From a checkpoint of a small image classifier.
Model: 6.12M parameters, arch resnet.
Training: adamw at rate 0.0021, 19400 steps, batches of 384, held-out accuracy 90%.
Data: trained on microscope photos of single blood and bone marrow cells, 194171 training examples, 38.4 epochs.
Rows from block 4, named by matrix and row number. Rows with one number belong to one channel. Each number is 128 + 24 x the weight over its row's rms, rounded and kept within 0 to 255. All counts start at 0. After the name is the row's rms in percent of the matrix's.
# convs0: first 3x3 conv (model.blocks.4.convs.0.weight, 144x144x3x3), inputs 15-19, a 3x3 kernel for each
# convs1: second 3x3 conv (model.blocks.4.convs.1.weight, 144x144x3x3, transposed), outputs 15-19, a 3x3 kernel for each
convs0.63 098 [120 128 133 127 119 130 129 159 164 160 134 145 127 130 129 102 104 142 143 100  92  81  72 128 126 132 162 128 145 135 130 138 121 129 141 150 118 123 120 131 115 109 130  90 102]
convs1.63 085 [139 133 100 132 128 139 108 128 187 120 121 121 120 127 128 150 144 130  87  71  93  98 112 128 128 110 107 120 115 127 149 137 130 108 116 130 133 139 129 133 159 168 129 168 160]
convs0.64 099 [130 129 152 131 112 125 117 117 131 146 129 117 125 126 123 127 123 139 130 108  64 129  74 108 129 118 121 116 157 136 109 127 131 126 127 124 124 131 132 130 131 142 140 130 131]
convs1.64 099 [135 120 131 135 130 137 167 217 193 136 170 171 107 129 129  69  98  92 104  87 114  90  84 108  85  67  70 132 134 131 103  97  95  97  60  81 133 126 125 133 153 130 130 128 129]
convs0.65 094 [100  78  84  96  52 121  99 128 140 171 219 159 168 255 234 143 223 221 142 127 128 131 128 130 123 125 128 128 123 123 130 121 117 130 120 111 118 136 131 127 139 128 108 122 114]
convs1.65 110 [153 151 135 127 130 138 109 121 129 136 127 127 144 141 128 135 131 138 127 123 128 128 120 121 126 119 116 130 144 149 131 136 134 130 128 125 113 115 106 116 118 121 128 128 129]
convs0.66 097 [218 155 121 162 118 111 117 131 100 121 104 163 100 116 104 130 134 131 125 115  49 161 156 107 158 159 125 108 111 136 137 127 124 170 160 121 130 134 161  97 128 128  86 120 127]
convs1.66 099 [ 97 127 136 125 148 145 126 124 117  52  40  88  55  80 115  93  94 115 135 157 164 138 125 124 122 123 122 123 120 110 115 101  55 115  79  52 128 125 124 125 128 123 119 108  78]
convs0.67 100 [115 137 133 125 125 110 120 133 122 134 131 126 156 173 128 132 163 143 150 129 122 134  65 125 129 116 109 118 133 129 121 127 123  97 127 132 104 110 149 134 131 135 132 130 127]
convs1.67 108 [142 147 142 124 130 113 130 148 131 124 149 131  89 146 126  90 121 121 103 105 137  94 107 117 125  42  72 118 119 148 127 128  98 123  90 115 117 151 153 121 149 123 146 158 132]
convs0.68 103 [168 130 139 159 141  83 130 130 127 124 134 136  90 124 141  99  96 132 143 152 144 140 128 128 170 153 132 128  44  32 141  98  21 180 130  89  73 127 154 100 138 175  71 108 146]
convs1.68 092 [ 86 130 156  85 133 136 113 133 130  88 106 130  91 106 135 130 129 142 149 124  83 140 123  74 125 118 124  41  66 101 102 127 135 126 132 135  88 127 136 108  95 126 122 122 137]
convs0.69 099 [124 111 103 138 152 129 132 135 123 131 130 178 107 105 126 131 125 101  94 120 104 124 132 130 128 132 131 125 101 125 128 112 115  76  68 123 171 146 136 137 126 126 147 137 104]
convs1.69 103 [ 67  98  83 123 115  78 122 106 117 146 122 122 135 129 130 140 140 141 130 131 156 130 132 147 131 136 161 127 123 137 113 130 134 119 132 132 122 126 125 127 128  99 127 120  48]
convs0.70 098 [124 138 109 125  83  87 103 127 154 152 136 118 149 128 128 130 120 124  82 114 128 129 108 116 131  88 113 111 109  36 120 143 119 135 144 133 162 150 128 110 128 173 133 128 116]
convs1.70 102 [120 130 174 156 115 128 140 115 108 124 142 134 125 125 129 105 128 123  93  42 117  80   2  27 112  76  46 121 134 135 121 122  82 115 125  91 122 152 146 139 175 160 123 136 146]
convs0.71 100 [130 101 122 104  73 118 137  96 108 112 116 128 124 102 125 146 124 129 128 123 125 128 124 143 108 104 105 142 159 103 120 115  77  89  31  95  89 116 120  77 126 107 118 125 111]
convs1.71 100 [122 124 133  88 115 121  61 132 141 133 127 135 128 133 132 136 135 131 140 160 169 137 142 136 144 135 163 118 131 134 127 114 130 136  97 115 124 126 126 122 127 135 112 111 124]
convs0.72 103 [152 130 130 141 128 134 133 125 136 104 131 140 113 118 172 118 113 116 126 127 128 128 128 126 138 128 121 124 129  79 133 131 108 134 141 133  95 103 114  80  98 130 107  93 128]
convs1.72 090 [130 131 128 112 110 121  92 110 127 143 127 131 147 123 131 137 128  93 124 118 128 121 122 132 126 130 154 126 119 102 118 119 119 100 110 120  59 107 115  72 107 124 127 120 120]
convs0.73 101 [119 132 144 121 120 124 118  64  92 125  87 117 146 151 157 122 155 167  77  37  58 122 113 113 147 117  98 131 128  79  71  17  45  80  66 100 130 189 193 110 114 133 153 157 135]
convs1.73 094 [ 99 122 187 115 129 152  75 114 129 128 143 128 126 131 130 112 124 138 129 125 128 123 127 127 128 130 128 114 130 140 126 137 131 140 169 150  30   0  64  65  56 120 134 141 161]
convs0.74 101 [ 95 111 131 132 119 121 128  96 117  98 126 131  82  96 124  94  57  49 131 132 114 139 130  80 122 115  74 154 137 133 135 100 134 128 132 137 169 156 130 135 131 113 142 130 124]
convs1.74 093 [ 81  98 125  87 126 133 129 140 188 128 125 140 127 127 127  94 117 121 126 105 114 115 111 116 110 125 127 141 120 110 166 144 119 164 151 127 169 170 164 170 180 189 147 141 153]
convs0.75 109 [128 132 137 134 141 141 125 136 150 120  77 106 126  92 107 136 128 126 135 139 152 132 133 143 129 128 132 177 155 127 152 133  66 128 110  36 132 155 182 121  94 129 115 118  92]
convs1.75 091 [114 122 123 112 127 123 102 108 113 128 126 130 126 124 128 128 123 128 123 121 129 128 123 118 129 125 129 131 128 129 126 147 128 126 138 129 119  84  94 124  85  97 129 135 131]
convs0.76 106 [143 128 123 130 108 124  63 101 132 128  85  97 130  87  91 155 124  93 160 130 127 155 129 128 135 139 134  80  40  67  88  57  14 107  68  15 104 132 143 127 125 145 130 128 135]
convs1.76 092 [116 113 111 133 135 126 157 156 134 128 134 166 129 134 138 148 138 131 131 130 141 142 161 148 180 161 148 112 102 124  71  80 124  61  90 127 119 130 129  81 105 130 117 125 124]
convs0.77 098 [101 128 127  92  99 108 101 127 141 127 130 123 122 136 127  76 129 142  30 133 123  16 119 124 127  73 106 171 112 119 159 127 122 127 116 139 135 123 179 150 119 147 107 126 123]
convs1.77 096 [ 84  95 132  96 129 129 156 129 134 114 132 119 118 126 126 125 130 135 117  95 127 104  94 117 124 129 127 171 164 135 151 135 128 111 135 129 138 122 128 129 128 108  77 123 129]
convs0.78 103 [141 127  76 129 109  76 126 126 101 126 127 179 119 115 147 129 106 119 138 139 132 136 134 132 136 149 156 114 131 127 104 134 140 108 137 155 141 139 130 154 133  87 159 149 120]
convs1.78 098 [106 119 112 108 106 114 132  89  91 161 135 130 150 128 128 148 136 139 125 128 126 154 162 132 135 139 128 149 128 131 127 128 132 113 124 130  78 112  91  65 111 109  81 103 118]
convs0.79 102 [128 125 120 127 134 145 124 130 145 135 156 156 141 185 176 129 133 136 123 126 127 102  90 119  86 106 125  99 131 125 104 138 124 124 128 127 130 119 103 133 133 128 128 131 124]
convs1.79 105 [127 126 122 123  99 102 119 109 127 147 133 124 144 140 128 139 133 129 123 129 130 123 128 129 125 127 128 125 121 128 130 135 142 138 164 163 127 128 135 129 124 128 130 124 127]
convs0.80 096 [123 153 160 130 155 151 148 162 122 105 110 112 107 111  91  70  75 102  63  63  91  93  88  90 120 104 101 143 129 128 137 127  85 120 125 123 178 122 107 175 162 130 129 123 136]
convs1.80 097 [130 131 125 128 122 125 127 125 128  88 128 124  42  55 114  48  35  68 139 128 128 134 147 132 124 138 130 127 127 126 128 129 132 121 130 134 175 168 150 161 180 161 138 177 166]
convs0.81 102 [ 95 118  93  85 116 127 123 130 129 152 162 147 126 131 128 111 126 126 126 126 129 127 121 124 123 124 128 122 132 123 126 133 124 125 127 120 130 123 128 135 164 134 128 131 152]
convs1.81 102 [131 111 126  98 126 124  83  86 114  82 101 102 120 117 109 122 125 117 115 103  82 121 106  75  82  71  57  28 106 131  63 126 138 138 157 143 117 126 138 123 101 111 127 112  94]
convs0.82 106 [135 125  98 137 121  97 132 112  86 123 129 142 124 111 127  84  96  63 131 139 129 130 144 131 128 133 132  52  85 131 126 133 133 136 154 140 126 128 136  92  64 120  97  94  97]
convs1.82 103 [ 95 132 159 102 133 171  97 121 128 139 117 110 124 102 127 132 128 136  70 114 125 127 104  92 129 126 114 124 125 128 112 125 114  63  91  89 157 139 130 171 135 128 154 134 128]
convs0.83 102 [134 135 143 134 131 142 131 128 133 125 129 130 111 101 113 109  83  67 128 127 131 128 129 131 129 130 118 133 151 129 140 131  83 137 130 110 137 127 136 126 124 131 107  49 127]
convs1.83 098 [122 122 124 123 128 125 132 127 123 119 130 130 129 136 132 124 126 126 136 144 144 136 156 138 140 143 129  95 134 135 115 135 128 128 144 131 130 126 126 129 104 126 110  85 122]
convs0.84 098 [126 103  92 102  67  66  66  58 118 119  87 129 100  64  70 104  49  77 120 121 127 125 127 155 105 121 151 124 134  94 123 132  97 119 127  90 132 129 169  73  31 128 131 130 113]
convs1.84 106 [136 135 169 123 137 182 125 149 162 115 118 112 103  75  78  75  61  33 118 106 117 114 117 124 116 119 118 140 133 126 136 129 132 129 129 128 141 145 153 129 123 131 162 139 158]
convs0.85 101 [100  97 112  83  75  92 131 147 149 122 125 136 122  87 121 135 124 120 123 129 130 109 128 125  84 123 104 167 216 139 133 130 115 118 116  28 122 137 150 125 130 140 119 122 127]
convs1.85 098 [144 126 119 139  64 100 141 100  84  99  70 119 133  92 128 158 135 129 114 131 131 120 134 133 133 136 141  88  80  61 108 118 120 130 129 125 123  84 104  74  69  71 123 108 133]
convs0.86 096 [109 131 149 128 125 128 129 111 149 128 125 123 137 124 111 102 105 127 140 135 137 122 127 175 122 125 169 132 129 108 130 134 101 128 130 125 115 116 125 110 104 119 117 126 128]
convs1.86 100 [ 96 120 147 113 128 152 135 158 170 177 109  95 177 126  97 183 134  98  62 107 102  98  98 138 123  95  95 125 104 136 146 127 129 158 134 137 146 128 137 128 120 134 111 128 118]
convs0.87 095 [158 183 161 166 174 154 125 126 122 116 154 142 123 131 137 154 120  56 130 126 124 133 154 142 121 120 126 120 122  98  93 130 131  90 116  74 119 131 129 156 128 111 140 118 127]
convs1.87 094 [102 129 138 133 133 115 134 129 146 126 124 122 140 152 133 146 161 137 127 131 131 144 140 135 138 128 107 129 118 124 105 115 120  92  83 112 120 131 104  55 133 137 100 128 145]
convs0.88 098 [129  96 101 101  99 129 114 129 146 124 124 127  92 130 128 127 127 130 143 141 139 127 128 141 121 124 143 106  96 126 127 122 124 128 134 101 124 128 115 131 164 130 141 136 146]
convs1.88 102 [134 130  91 130  70  71 115 110 101 120  92  92 118 108 116 119 115  91 153 142 135 141 131 137 139 141 146 160 137 203 140 144 152 139 152 147 127 143 161 124 100 128 135 114 110]
convs0.89 093 [132 129 142 159 118 136 155 125 124 132 128 113 135 183 130 130 143 141 126 124 138 127 117 128 120 122 128 131 227 125 117 132 113  93  70 118 117 124 109 122 108 113 132 150 127]
convs1.89 094 [129 132 144 117 127 140 111 137 153  64  95 127  92 103 129  85  96  84 137 132 122 131 128 123 109 127 126  83 133 154 131 126 134 166 153 127 158 154 188 164 140 167 128 129 132]
convs0.90 097 [134 130 150 120 124 128 132 119 128 131 117 124 117 108 127 114 122 133 122 122 125 119  85 108 123 105 127 103  79 124 125 125 128 129 135 128  98 126 129 123 168 127  96 145 127]
convs1.90 106 [132 133 138 136 127 133 131 131 138 123 110  98 131 104 100 133 119 104 129 148 178 130 129 154 120 124 153 131  69  99 118  83 112 119  64  89 123 126 128 144 184 153 122 157 134]
convs0.91 101 [122  93  40  70 111  58  98 115 110  94 110 112  98  92  99 123 104  99 127 132 127 127 127 109 126 120 102 133  75 115 119 101 131 109 134 167 107 107  86 122  90  63 132 117  94]
convs1.91 100 [ 93  86 105  92 118 127  59 100 120 122 116 116  85  95  95 113 114 127 130 158 150 151 142 127 163 129 106 131 124 110 122 122 138 112 130 139 124 133 137 111 129 135 118 127 123]
convs0.92 103 [127  99  73 124  84  83  58  23  45 120 111 128 114 120 117 143 129 120 105  90 110 125 127 127 132 140 139  69 127 130 112 125 127 115 119 128 140 129 104 123  84 115 126 127 123]
convs1.92 094 [112 126 126  96 133 127 137 144 156 115  97 126 110  94 124 136 129 125 126 139 141 136 140 140 119 126 127 125 126 154 102 129 145 125 126 130 119 115 117 132 101 120 152 130 130]
convs0.93 102 [127 133 133 134 129 110 130 122 132 136 133 128 119  90 128 109 104 127 131 140 136 128 148 128 113 127 131 137 135 108 140 137 101 151 181 131 128 123 165 110 105 103 133 139 117]
convs1.93 095 [130 128  90 128 131  96 133 132 117 141 120 127 171 131 128 169 158 155 102 105 126 128 128 126 134 126 124 135 154 138 156 158 135 131 131 133 136 133 151 131 117 149 128 107 126]
convs0.94 101 [114 118 142 128 118 164 126 147 141 143 154 146 159 145 128 137 116 129 128  84  99 125  96 128  85 127 127  81 129 123  68 132  65  86  88  46 139  99 123 134 137 131 130 126 126]
convs1.94 095 [149 137  93 145 132 131 121 138 127  32 121 108  64 139 125 109 136 127 134  90  33 124  67  67  70  55  71 132 147 120 152 131 124 138 136 103 139 159 127 107 128 144  89 113 124]
convs0.95 094 [110 121 112 121 106 128 115 128 145  65  84 116  79  91 128 102 120 138  98 100 101 115 105 106 106  83 101 127 132 136 127 128 128 134 128 105 124 128 139 118 125 122 123 122 118]
convs1.95 111 [133 129 129 135 126 121 133 122 121 152 140 137 153 142 134 157 150 143 135 130 129 138 133 134 133 135 137 128 119 123 123 116 122 124 120 128  75  65  98  61  35  59 107 101 106]
convs0.96 097 [108 124 128 124 127 122 120  98 113 126 128 124 117 125 122 109 123 109 125 128 129 128 124 128 126 124 129 114  68  86  95  62 101  70  52 114 113  61  63  67  58  63  36  56  35]
convs1.96 101 [127 128 130 104  83 119  94  78 129 131 128 126 148 137 130 127 127 122  98 126 125 120 125 125 124 130 151 122 134 145 127 154 153 154 169 156 112 132 126 128 118 104 131 115  90]
convs0.97 102 [ 72  72  68  47  95 122  55  83 103 129 130 126 114 111  85 118 119 104  94  72 118  67  99 156  97 138 173 164 164 156 135 132 128  51  65  45 134 126 100 140 138 108 126 146 141]
convs1.97 103 [129 137 154  95 134 148 114 139 168 141 139 151 138 139 132 138 124 110  88 134 142 100 128 126 121 127 125  91  98  98  71  86  78 116  63  72 138 140 146 126 128 141 131 113 126]
convs0.98 097 [127 125  95 121 115 104 101  82 117 130 126 130 107 121 128 128 126 124 125 131 102 129 134  72  91  63  99 128 112 127 134 133 151 127 132 143 132 153 161 125 128 127 143 137 119]
convs1.98 095 [114 116 125 134 143 126 136 149 124 133 123 113 128 128 115 136 159 128 126 126 127 126 131 131 126 126 127 172 140 133 162 165 129 134 178 128 119 120 119 146 134 123 151 135 141]
convs0.99 095 [119 133 142 113 134 135 126 129 130 160 114 175 134  43 137 124 128 136 131 118 122 134 124 121 149 125 117 129 129 129 130 130 132 131 129 132 128 129 135 124 132 130 128 137 133]
convs1.99 099 [134 116  78 134 126 112 129 128 104  87  93 119 101  39 100  98  52  79 128 146 145 128 129 129 110 132 139 124  97 112 103 101 125 118 123 130 152 130 129 125 127 129 124 121 116]
convs0.100 095 [152 125  97 132  90  97 126 125 146 138 140 131 133 136 144 123 133 139  86 110 115  95 113 115  61  94 111 117 108 128 125 110 128 129 135 140 118 108 120 116 119 118 148 124 128]
convs1.100 107 [115 108 128 108 110 123 122 127 126 135 143 144 115 123 127  95 120 117 123 132 124 126 113 110 145 129 122 129 159 169 137 169 170 139 160 140 129 119 102 134 130 110 129 131 105]
convs0.101 096 [126 117 125 111 120 126 112 111  97 149 138 129 173 161 134 125 134 134 127 140 139 137 138 135  63  89  77 114 112 121 124 118 116 118 124 130  90 121 126 119 107 128 166 159 148]
convs1.101 098 [104  54  98  94 110 143 103 119 130 106 121  91 104 126 120 110 118 125 120 114 127 125 120 135 126 130 149 112 113 109 122 126  92 131 137  69 124 123 131 125 168 152 148 161 164]
convs0.102 098 [129 130 127 118 125 122 131 124 127 127 128 129 129 126 128 152 135 126 128  98  80  93  79  80  67  73 104  97  73 103 119  85 128 107  80 129 125 129 130 139 145 131 144 163 142]
convs1.102 122 [128 130 128 135 125 122 132 128 133 125 123 122 127 128 117 119 125 114 119 112 116 120 116 119 129 130 131 135 138 147 132 137 134 149 146 133 122 127 130 128 127 128 126 126 123]
convs0.103 106 [124 118  81 104 112 123 118 129 130 122 135 129 128 119  96 128 129  83 127 119  82 132 127 121 137 130 130 124 145 130 125 137 108 126 123 128  70  66 101 132  87  74 129 121 114]
convs1.103 107 [ 94  43  29  74  90 106  86 124 125  77 128 160 126 129 134 132 140 139 128 107 120 149 128  96 138 131  68 138 127 136 129 129 131 115 132 129 140 130 128 128 112 116 127 129 130]
convs0.104 103 [138 150 127 133 128  85  44  89 132 132 142 142 130 136 137 142 133 135 151 136 133 131 125 123 128 128 127 107   9 111 101  63 130  78  47 129  73 111 127 108 115 112 135 134 115]
convs1.104 094 [116 123 124 122 127 125 136 129 132 126 118 121 127 130 128 144 158 166 120 123 123 130 138 128 150 173 157 129 131 157 123 138 154 126 154 194 109 110  88  84 106  84  60  89  95]
convs0.105 102 [120 104 122 113 113 131 125 131 184 119 102 114  91 104 121 116  97 123 128 123 114 128 127 126 128 128 118 124 128 125 128 127 132 137 129 126 129 143 159 124 127 134 133 127 128]
convs1.105 106 [151 143 135 128 129 126 130 125 129 136 139 131 132 140 140 128 142 138 185 168 163 194 170 181 169 165 179 135 125 127 120 110  96 120 116 100  75  70  54  75  47  14  78  63  67]
convs0.106 100 [115 130  51  62  87  76  80  62 100 100 105 119 113 120 126 105  73  89 101 104 115 113  84 129 127 130 149 132 127 128 116 129 118  90  38   0 105  80  72 132 142 130 121 129 128]
convs1.106 108 [153 149 139 197 219 180 164 200 176 118 117 130 101  79  83 103 111  94  95  88 120  61  83 105  47  47  75 143 153 145 141 142 129 114 131 129 131 125 127 131 120 121 121 135 117]
convs0.107 109 [146 126 105 119  84 108  69 127 122 109 126 109  77 108 111  88 102 108 127 127  89 142 132 136 150 139 135  44  31  84 125 136 134 129 157 147 120 144 132 105 104 122 143 156 128]
convs1.107 092 [109 100 126  59 121 157  72 126 130  95  67  82  96  54  86 111 111 114 117 133 138 125 121 129 126 126 117 141 130 135 132 155 135 141 158 138 135 123 113 153 127 125 139 129 137]
convs0.108 103 [146 148  99 142 129 117 126  99 116 129 131 131 130 129 126 127 125 119 136 138 124 129 128 137 126 130 151  47 110 128 111 112 102 124 121 119  74 145 164 127 151 154 133 130 128]
convs1.108 098 [ 50 123 125 130 149 128 148 169 124 129 125 135 109 117 128 125 129 144 186 168 151 172 134 132 127 103 125  96  19 120 107  59  84  93  95 132 113 123 122 130 132 133 127 141 141]
convs0.109 095 [131 129 133 130 122 128  98 123 123 132 134 178 128  48 149 144 104 128 128 119  83 127 133 112 103 119 112 105  75 127 131 131 129 149 144 127 113 128 128  89  97 100 129 124 121]
convs1.109 096 [126 126 131 109 128 150 137 142 175 100  94 112 128 128 139 149 130 134 113 109 131 128 132 132 132 146 134 131 101 134 131 108 127 123 124 129 122 124 147 127 133 143 128 129 130]
convs0.110 105 [131 113 108 127 124 119 120 139 119 128 123 118 100 127  93 105 131 127 105 126 131 129 131 128 145 131 127  47  39  51  16 102 121   0  79 123 199 155 128 156 138 138 132 141 130]
convs1.110 098 [134 128  94 128 125  98 121 130 103 126 142 162 128 135 128 123 122 123 131 131 132 130 132 150 127 130 175 111 124 127 113 134 136 122 146 127 131 126 134 127 129 123 151 149 129]
convs0.111 092 [143 126  87 183 129  94 126 117 125 130 138 141 131 163 128 134 184 131 132 143 164 159 129 125 128 107  96 127 121 129 129 125 127 132 116 126 137 145 128 173 169 119 128 148 135]
convs1.111 100 [111 179 188 136 162 130 165 137 134 140 136 151 158 172 178 146 151 162 119 124 128 136 128 119 160 122  78 122 132 139 127 130 156 129 137 148 172 139 139 154 136 122 131 122 105]
convs0.112 104 [133 181 143 146 146 102 129 114 117 128 135 135 126  92 118 126 106  75 136 147 153 142 190 132 153 145 124 128 128  63 133 113  85 139 112  64 141 110 132 112  95 191 109 118 177]
convs1.112 097 [104 126 158 128 185 135 147 134 115  85  61 123  91  55 121 110 118 124 132 129 137 127 129 124 128 125 112 133 140 136 127 131 124 127 129  94 129 123 117 126  98  98 131 109 110]
convs0.113 103 [132 115 132 121 112 125  96 110 119  67 111 121  77  91 125 116  72  91 136 141 126 130 135 123 131 135 125 117 127 122 121  88 124  91 103 123  99 122  89 109 128 111  91 126 132]
convs1.113 097 [137 143 152 105 134 141 111 132 131 167 158 145 143 130 141 126 109 128 113 126 125 121 127 128 144 128 134  63  98 128  45 119 127  61 125 121 122 126 146 109 102 125 119 123  94]
convs0.114 097 [134  98  87 127 116 105 125 115 141 126 136 164 166 148 178 185 191 160 152 138 132 134 127 129  86  93 126 104 102 142 102 106 157 106 120 130 136 123 125 135 114  61 151 159  77]
convs1.114 106 [135 131 130 136 129 132 129 124 124 131 138 140 128 138 136 126 129 128 134 128 108 128 115  81 122 115 102 141 143 137 136 129 128 132 136 127 140 133 151 158 165 180 170 169 141]
convs0.115 096 [132 140 146 129 138 136 133 127 166 128 155 128 113 128 181 129 126 123 121 114 172 135  68 107 119 127  94 123 128 180 120 128 103 116 156 127  83  52  97  47 153 153 119 107 151]
convs1.115 101 [130 117 129 139 122 105 126 126 124 128  44 115 139  88 107 162 140 131  17  77  48  63  90   0  43   7  23 127  97  80 123 102  55 153  96  97 128 116 130 125 128 134 165 162 132]
convs0.116 103 [130 134 124 122  93 167  79 166 167 163 129 124 139 157 150 149 131 127 138 127  97 131 118 120 116 106 122 105 129 133 101 146 126 126 134  91 100 116 123 109 103  98 141 127 119]
convs1.116 094 [134 128 124 129 128 127  96 122 128  79 170 140 135 155 146 131 148 136 122  49 116  75  72  99 102 128 106 129 131 131 133 143 128 155 134 128 129 147 149 116 143 133 128 139 125]
convs0.117 098 [183 130 110 149 123 108 133  71  89 131 132  83 138 146 120 128 127 121 126 119 119 116  55  70 112  82  74  99 125 127  67 114 128  57 114 128 123  96  92  90 112 116 129 128 128]
convs1.117 111 [124 128 171 127 184 210 132 178 186 129 119 114 129 129 115 101 108 104 124 154 182 123 124 147 126 121 158 119 124 128 113 122 118 127 125 108 158 154 152 132 128 132 128 128 128]
convs0.118 095 [167 191 131 151 131 113 182 143 101 135 163 129 132 161 139 150 159 156 100 128 127  91  94 114 140 131 118 132  56 123 127  67 133 115 115 174 137 116 116 181 152 127 129 114  88]
convs1.118 097 [123 123 127 130 135 143 174 165 163 130 146 132 135 160 130 118 133 124 124 117 122 118 122 128 125 114 140  78 125 123 124 117 128 138 135 134 117 128 126 124 127 108 110 124  58]
convs0.119 098 [127 132 128 132 129 127 114 107 136 145 159 131 133 134 130 128 134 142 127 133 121 128 129 127 126 116 116 134 119 119 142 135 127 129 126 107 131 131 134 140 121  79 127 133 136]
convs1.119 102 [115 116  93 140 121 126 128 115 113 140 155 145 140 153 147 155 148 139 129 132 135 134 131 136 129 130 138 120 125 124 132 138 122 123 126 122 131 131 139 126 153 141 130 137 145]
convs0.120 102 [144 133 177 130 108 181  89 128 178 129 127 127 128  77 106 129 111 106 135 131  94 185 140 118 182 194 139 123  77  57 106  86  74 126 114  76 126 135 151 114 134 132  77 128 140]
convs1.120 100 [125 118 124 145 127 136 175 169 154 133 125 128 134 113 125 131 103 111 129 129 129 126 128 130 130 131 129 135 133 128 151 130 128 174 139 122 131 150 134 127 128 131 128 114 139]
convs0.121 099 [138  60 126 128 116 133 116 121 104 125 110 108 145 120 110 165 167 128 139 128 142 132 140 168 106 127 128 177 234 133 123 148 129  96 107 125 101 128  70 161 137 128 157 170 133]
convs1.121 098 [142 133 138 134 121 128 111 128 128 149 135 129 182 185 151 179 172 133 107 106 112 124 124 121 130 142 131 117 124 141 127 125 105 146 131  65 131 145 149 122 125 127 120 123 127]
convs0.122 099 [131 134 132 130 149 146 133 159 147 143 124 100 126 120 110  90  95  96 128 128 134 128 127 135 111 122 128 120 133 129 126 129 125 120 121 122 124 129 131 139 138 128 197 183 154]
convs1.122 114 [102  78  84  58  64  99  91  97 121 123 123 105 128 126 130 133 126 129 139 130 144 168 134 148 179 144 150 104 116 115 109 124 120 107 108 120 126 124 118 127 156 141 126 145 155]
convs0.123 094 [133 102  56 128 132 142 113 141 129 105 139 157 127 140 131 123 126 125 135 129 130 133 100  60 126  78  79  90 118 124 126 131 129 119 125 140 130 124 138 120  90 108 128 127  94]
convs1.123 100 [128 124 122 128  74 136 121 140 176 102  95 102 108  84  73  93  75  47 136 161 203 135 161 180 145 156 151 131  93 117 132  85 124 129 136 172 110 125 115 128 126 102 135 129 120]
convs0.124 098 [131 113 103 133  98 124 137  94 131 139 138 164 136 107 144 144 128 132 142 144 143 128 133 122  83 129  84 129 137  86 135 143  78 145 141  87 113 141 162  70 124 191 101  56 126]
convs1.124 103 [153 117  69 136 127 115 135 134 135 129  98 126 141  83 113 142 129  91  72 102 108 107 126 125 129 117 116 155 169 134 138 144 139 134 136 134 128 131 156 117 125 129 127 108  62]
convs0.125 099 [ 54  87 141  45 105 152  77  87 128 138 123 103 122  69  71 152 124 110 127 130 136 132 144 140 117 138 138 130 167 133 128 118  51 127  76  58 124 130 141 105 102  66 106 117 125]
convs1.125 092 [198 130  91 127 108 117 122 121 140 129 121 131 127 110 105 123 104  85 113 110  92 119 119 118 115 133 137 152 164 185 167 181 144 175 127 127 160 139 139 158 130 117 139 176 205]
convs0.126 100 [136 113  94 132 104 161  97 131 156  78  81 112 115 134  70 125 153 127 112 111  23 129 136  31  88 115  85 112 124  94 118 126 130 130 130 129 134 123 135 139 131 132 154 136 134]
convs1.126 103 [139 120  84 120 103 121 112 130 118 104  96 127 119 118 128 107 135 129 128 123 135 111  95 129 138 132 143 125  99 129 107  75  92 128 120  92  83 128 137 115 133 131 128 126 120]
convs0.127 095 [113  88  75 104 141 164 134 185 161 128 145 163 129 132 157 133 148 133 141 149 132 137 134 115 151 136 128  75  28 128  94 120 122 137 126 127 123 113 134 110 122 142 115 127 129]
convs1.127 096 [172 166 151 125 140 118 112  95 114  67 101 124 122 127 124 131 131 119 173 134  54 143 134 116 124 129 130 112 123  99 127 110 130 136 132 128 138 144 114 138 164 145 139 164 129]
convs0.128 099 [ 23  55  88 128 117 119 173 172 136 128 130 130 160 169 143 137 142 152 128 163 170  93 124 128  69  94 131 136 127  73 128 123  30 135 129 103 128 128 131  91  91 117 155 129 127]
convs1.128 087 [120  99 150 123 128 192 122 132 154 188 130 134 156 149 127 140 118 122  84 104 121  75  96 119 129 131 123 126  75  66 148 117  90 129 142 130 121  96 133 125  49 106 117 121 102]
convs0.129 099 [129 131 130  88 111 139 121 125 151 119 135 130 112 131 197 100 115 147 148 129 129 139 132 132 170 152 119 113 122 118 111  44 113 125  41 123 135 139 123 111 141 136  73 116 125]
convs1.129 103 [117 126 125 110 117 131 101 110 109 167 131 123 142 158 132 133 148 124 141 132 122 135 129 128 126 133 131 126 126 126 147 134 135 186 157 157 116 129 139 131 125 155 119 129 128]
convs0.130 109 [127 129  86 126 132  75 127 101  82 131 130 122 131 124  81 133 128 103 140 148 132 129 148 152 131 146 144 116 124 109 116 121 116 118 125 127 132 134 140 148 131 128 129  75  45]
convs1.130 100 [128 122 125 119 125 124 136 129 124 124 128 180  89 107 130 117 103 122 145 173 153 179 158 150 152 152 143 126 125 123 124 124 119 141 121 123 128 128 116 132 134 129 119 128 129]
convs0.131 097 [137 141 108 142 133  78 148 124 104 164 139 133 152 141 145 139 139 147 128 133 122 132 128 104 128 128 117  40  66 125  93  70 129  74  91 123 106 127 128 129  93  91 146 143 141]
convs1.131 109 [ 81 126 104 120 130 113 131 128 117 161 142 136 136 136 145 130 134 132 140 120 127 129 115 116 129 115 110 131 126  70 119 137 131 128 128 118 127 131 127 103 125 134 119 121 126]
convs0.132 103 [141 130 148 143 125 127 126 126 130 104 131 133  84  55  79 119  91  83 123 125 134 151 134 136 139 149 143 128 132 133 127 130 127 174 142 127 143 153 145  79 131 166  89  36 112]
convs1.132 094 [108 115 102 127 126 124 130 133 135 125 116 116 124 125 124 144 135 122 132 132 128 144 148 129 140 139 150 126 110 123 169 119 112 221 134 112 131 124 124 125 124 127 128 125 116]
convs0.133 095 [184 145 113 137 114  89 131 126 124 152 138 137 158 135 124 133 140 123 128 129 118 122 113  87 126  98 102  91 112 132  56 119 125  50 125 128  58  75  61 122 105 130 158 113 125]
convs1.133 109 [132 117 123 114 126 125 116 128 117 129 143 145 132 131 132 134 135 136 132 126 141 121 125 143 133 130 126 104 128  96 128 130  41 125 121  10 106 124 127 108 135 132 123 130 127]
convs0.134 107 [142 136 134 160 171 128 156 141  88 134 132 128 111  70  95  96  67  92 141 132 121 139 124 122 111 107 119 102  82  70 111 115 119 135 135 132  49  67 109  15  61  83  77  86  96]
convs1.134 093 [169 170 153 161 141 137 143 132 131 124 119 138 128 127 132 126 128 143  82  87 103  99  83  96 114  86  97 128 128 134 123 130 129 126 128 137 130 184 166 133 164 142 129 145 135]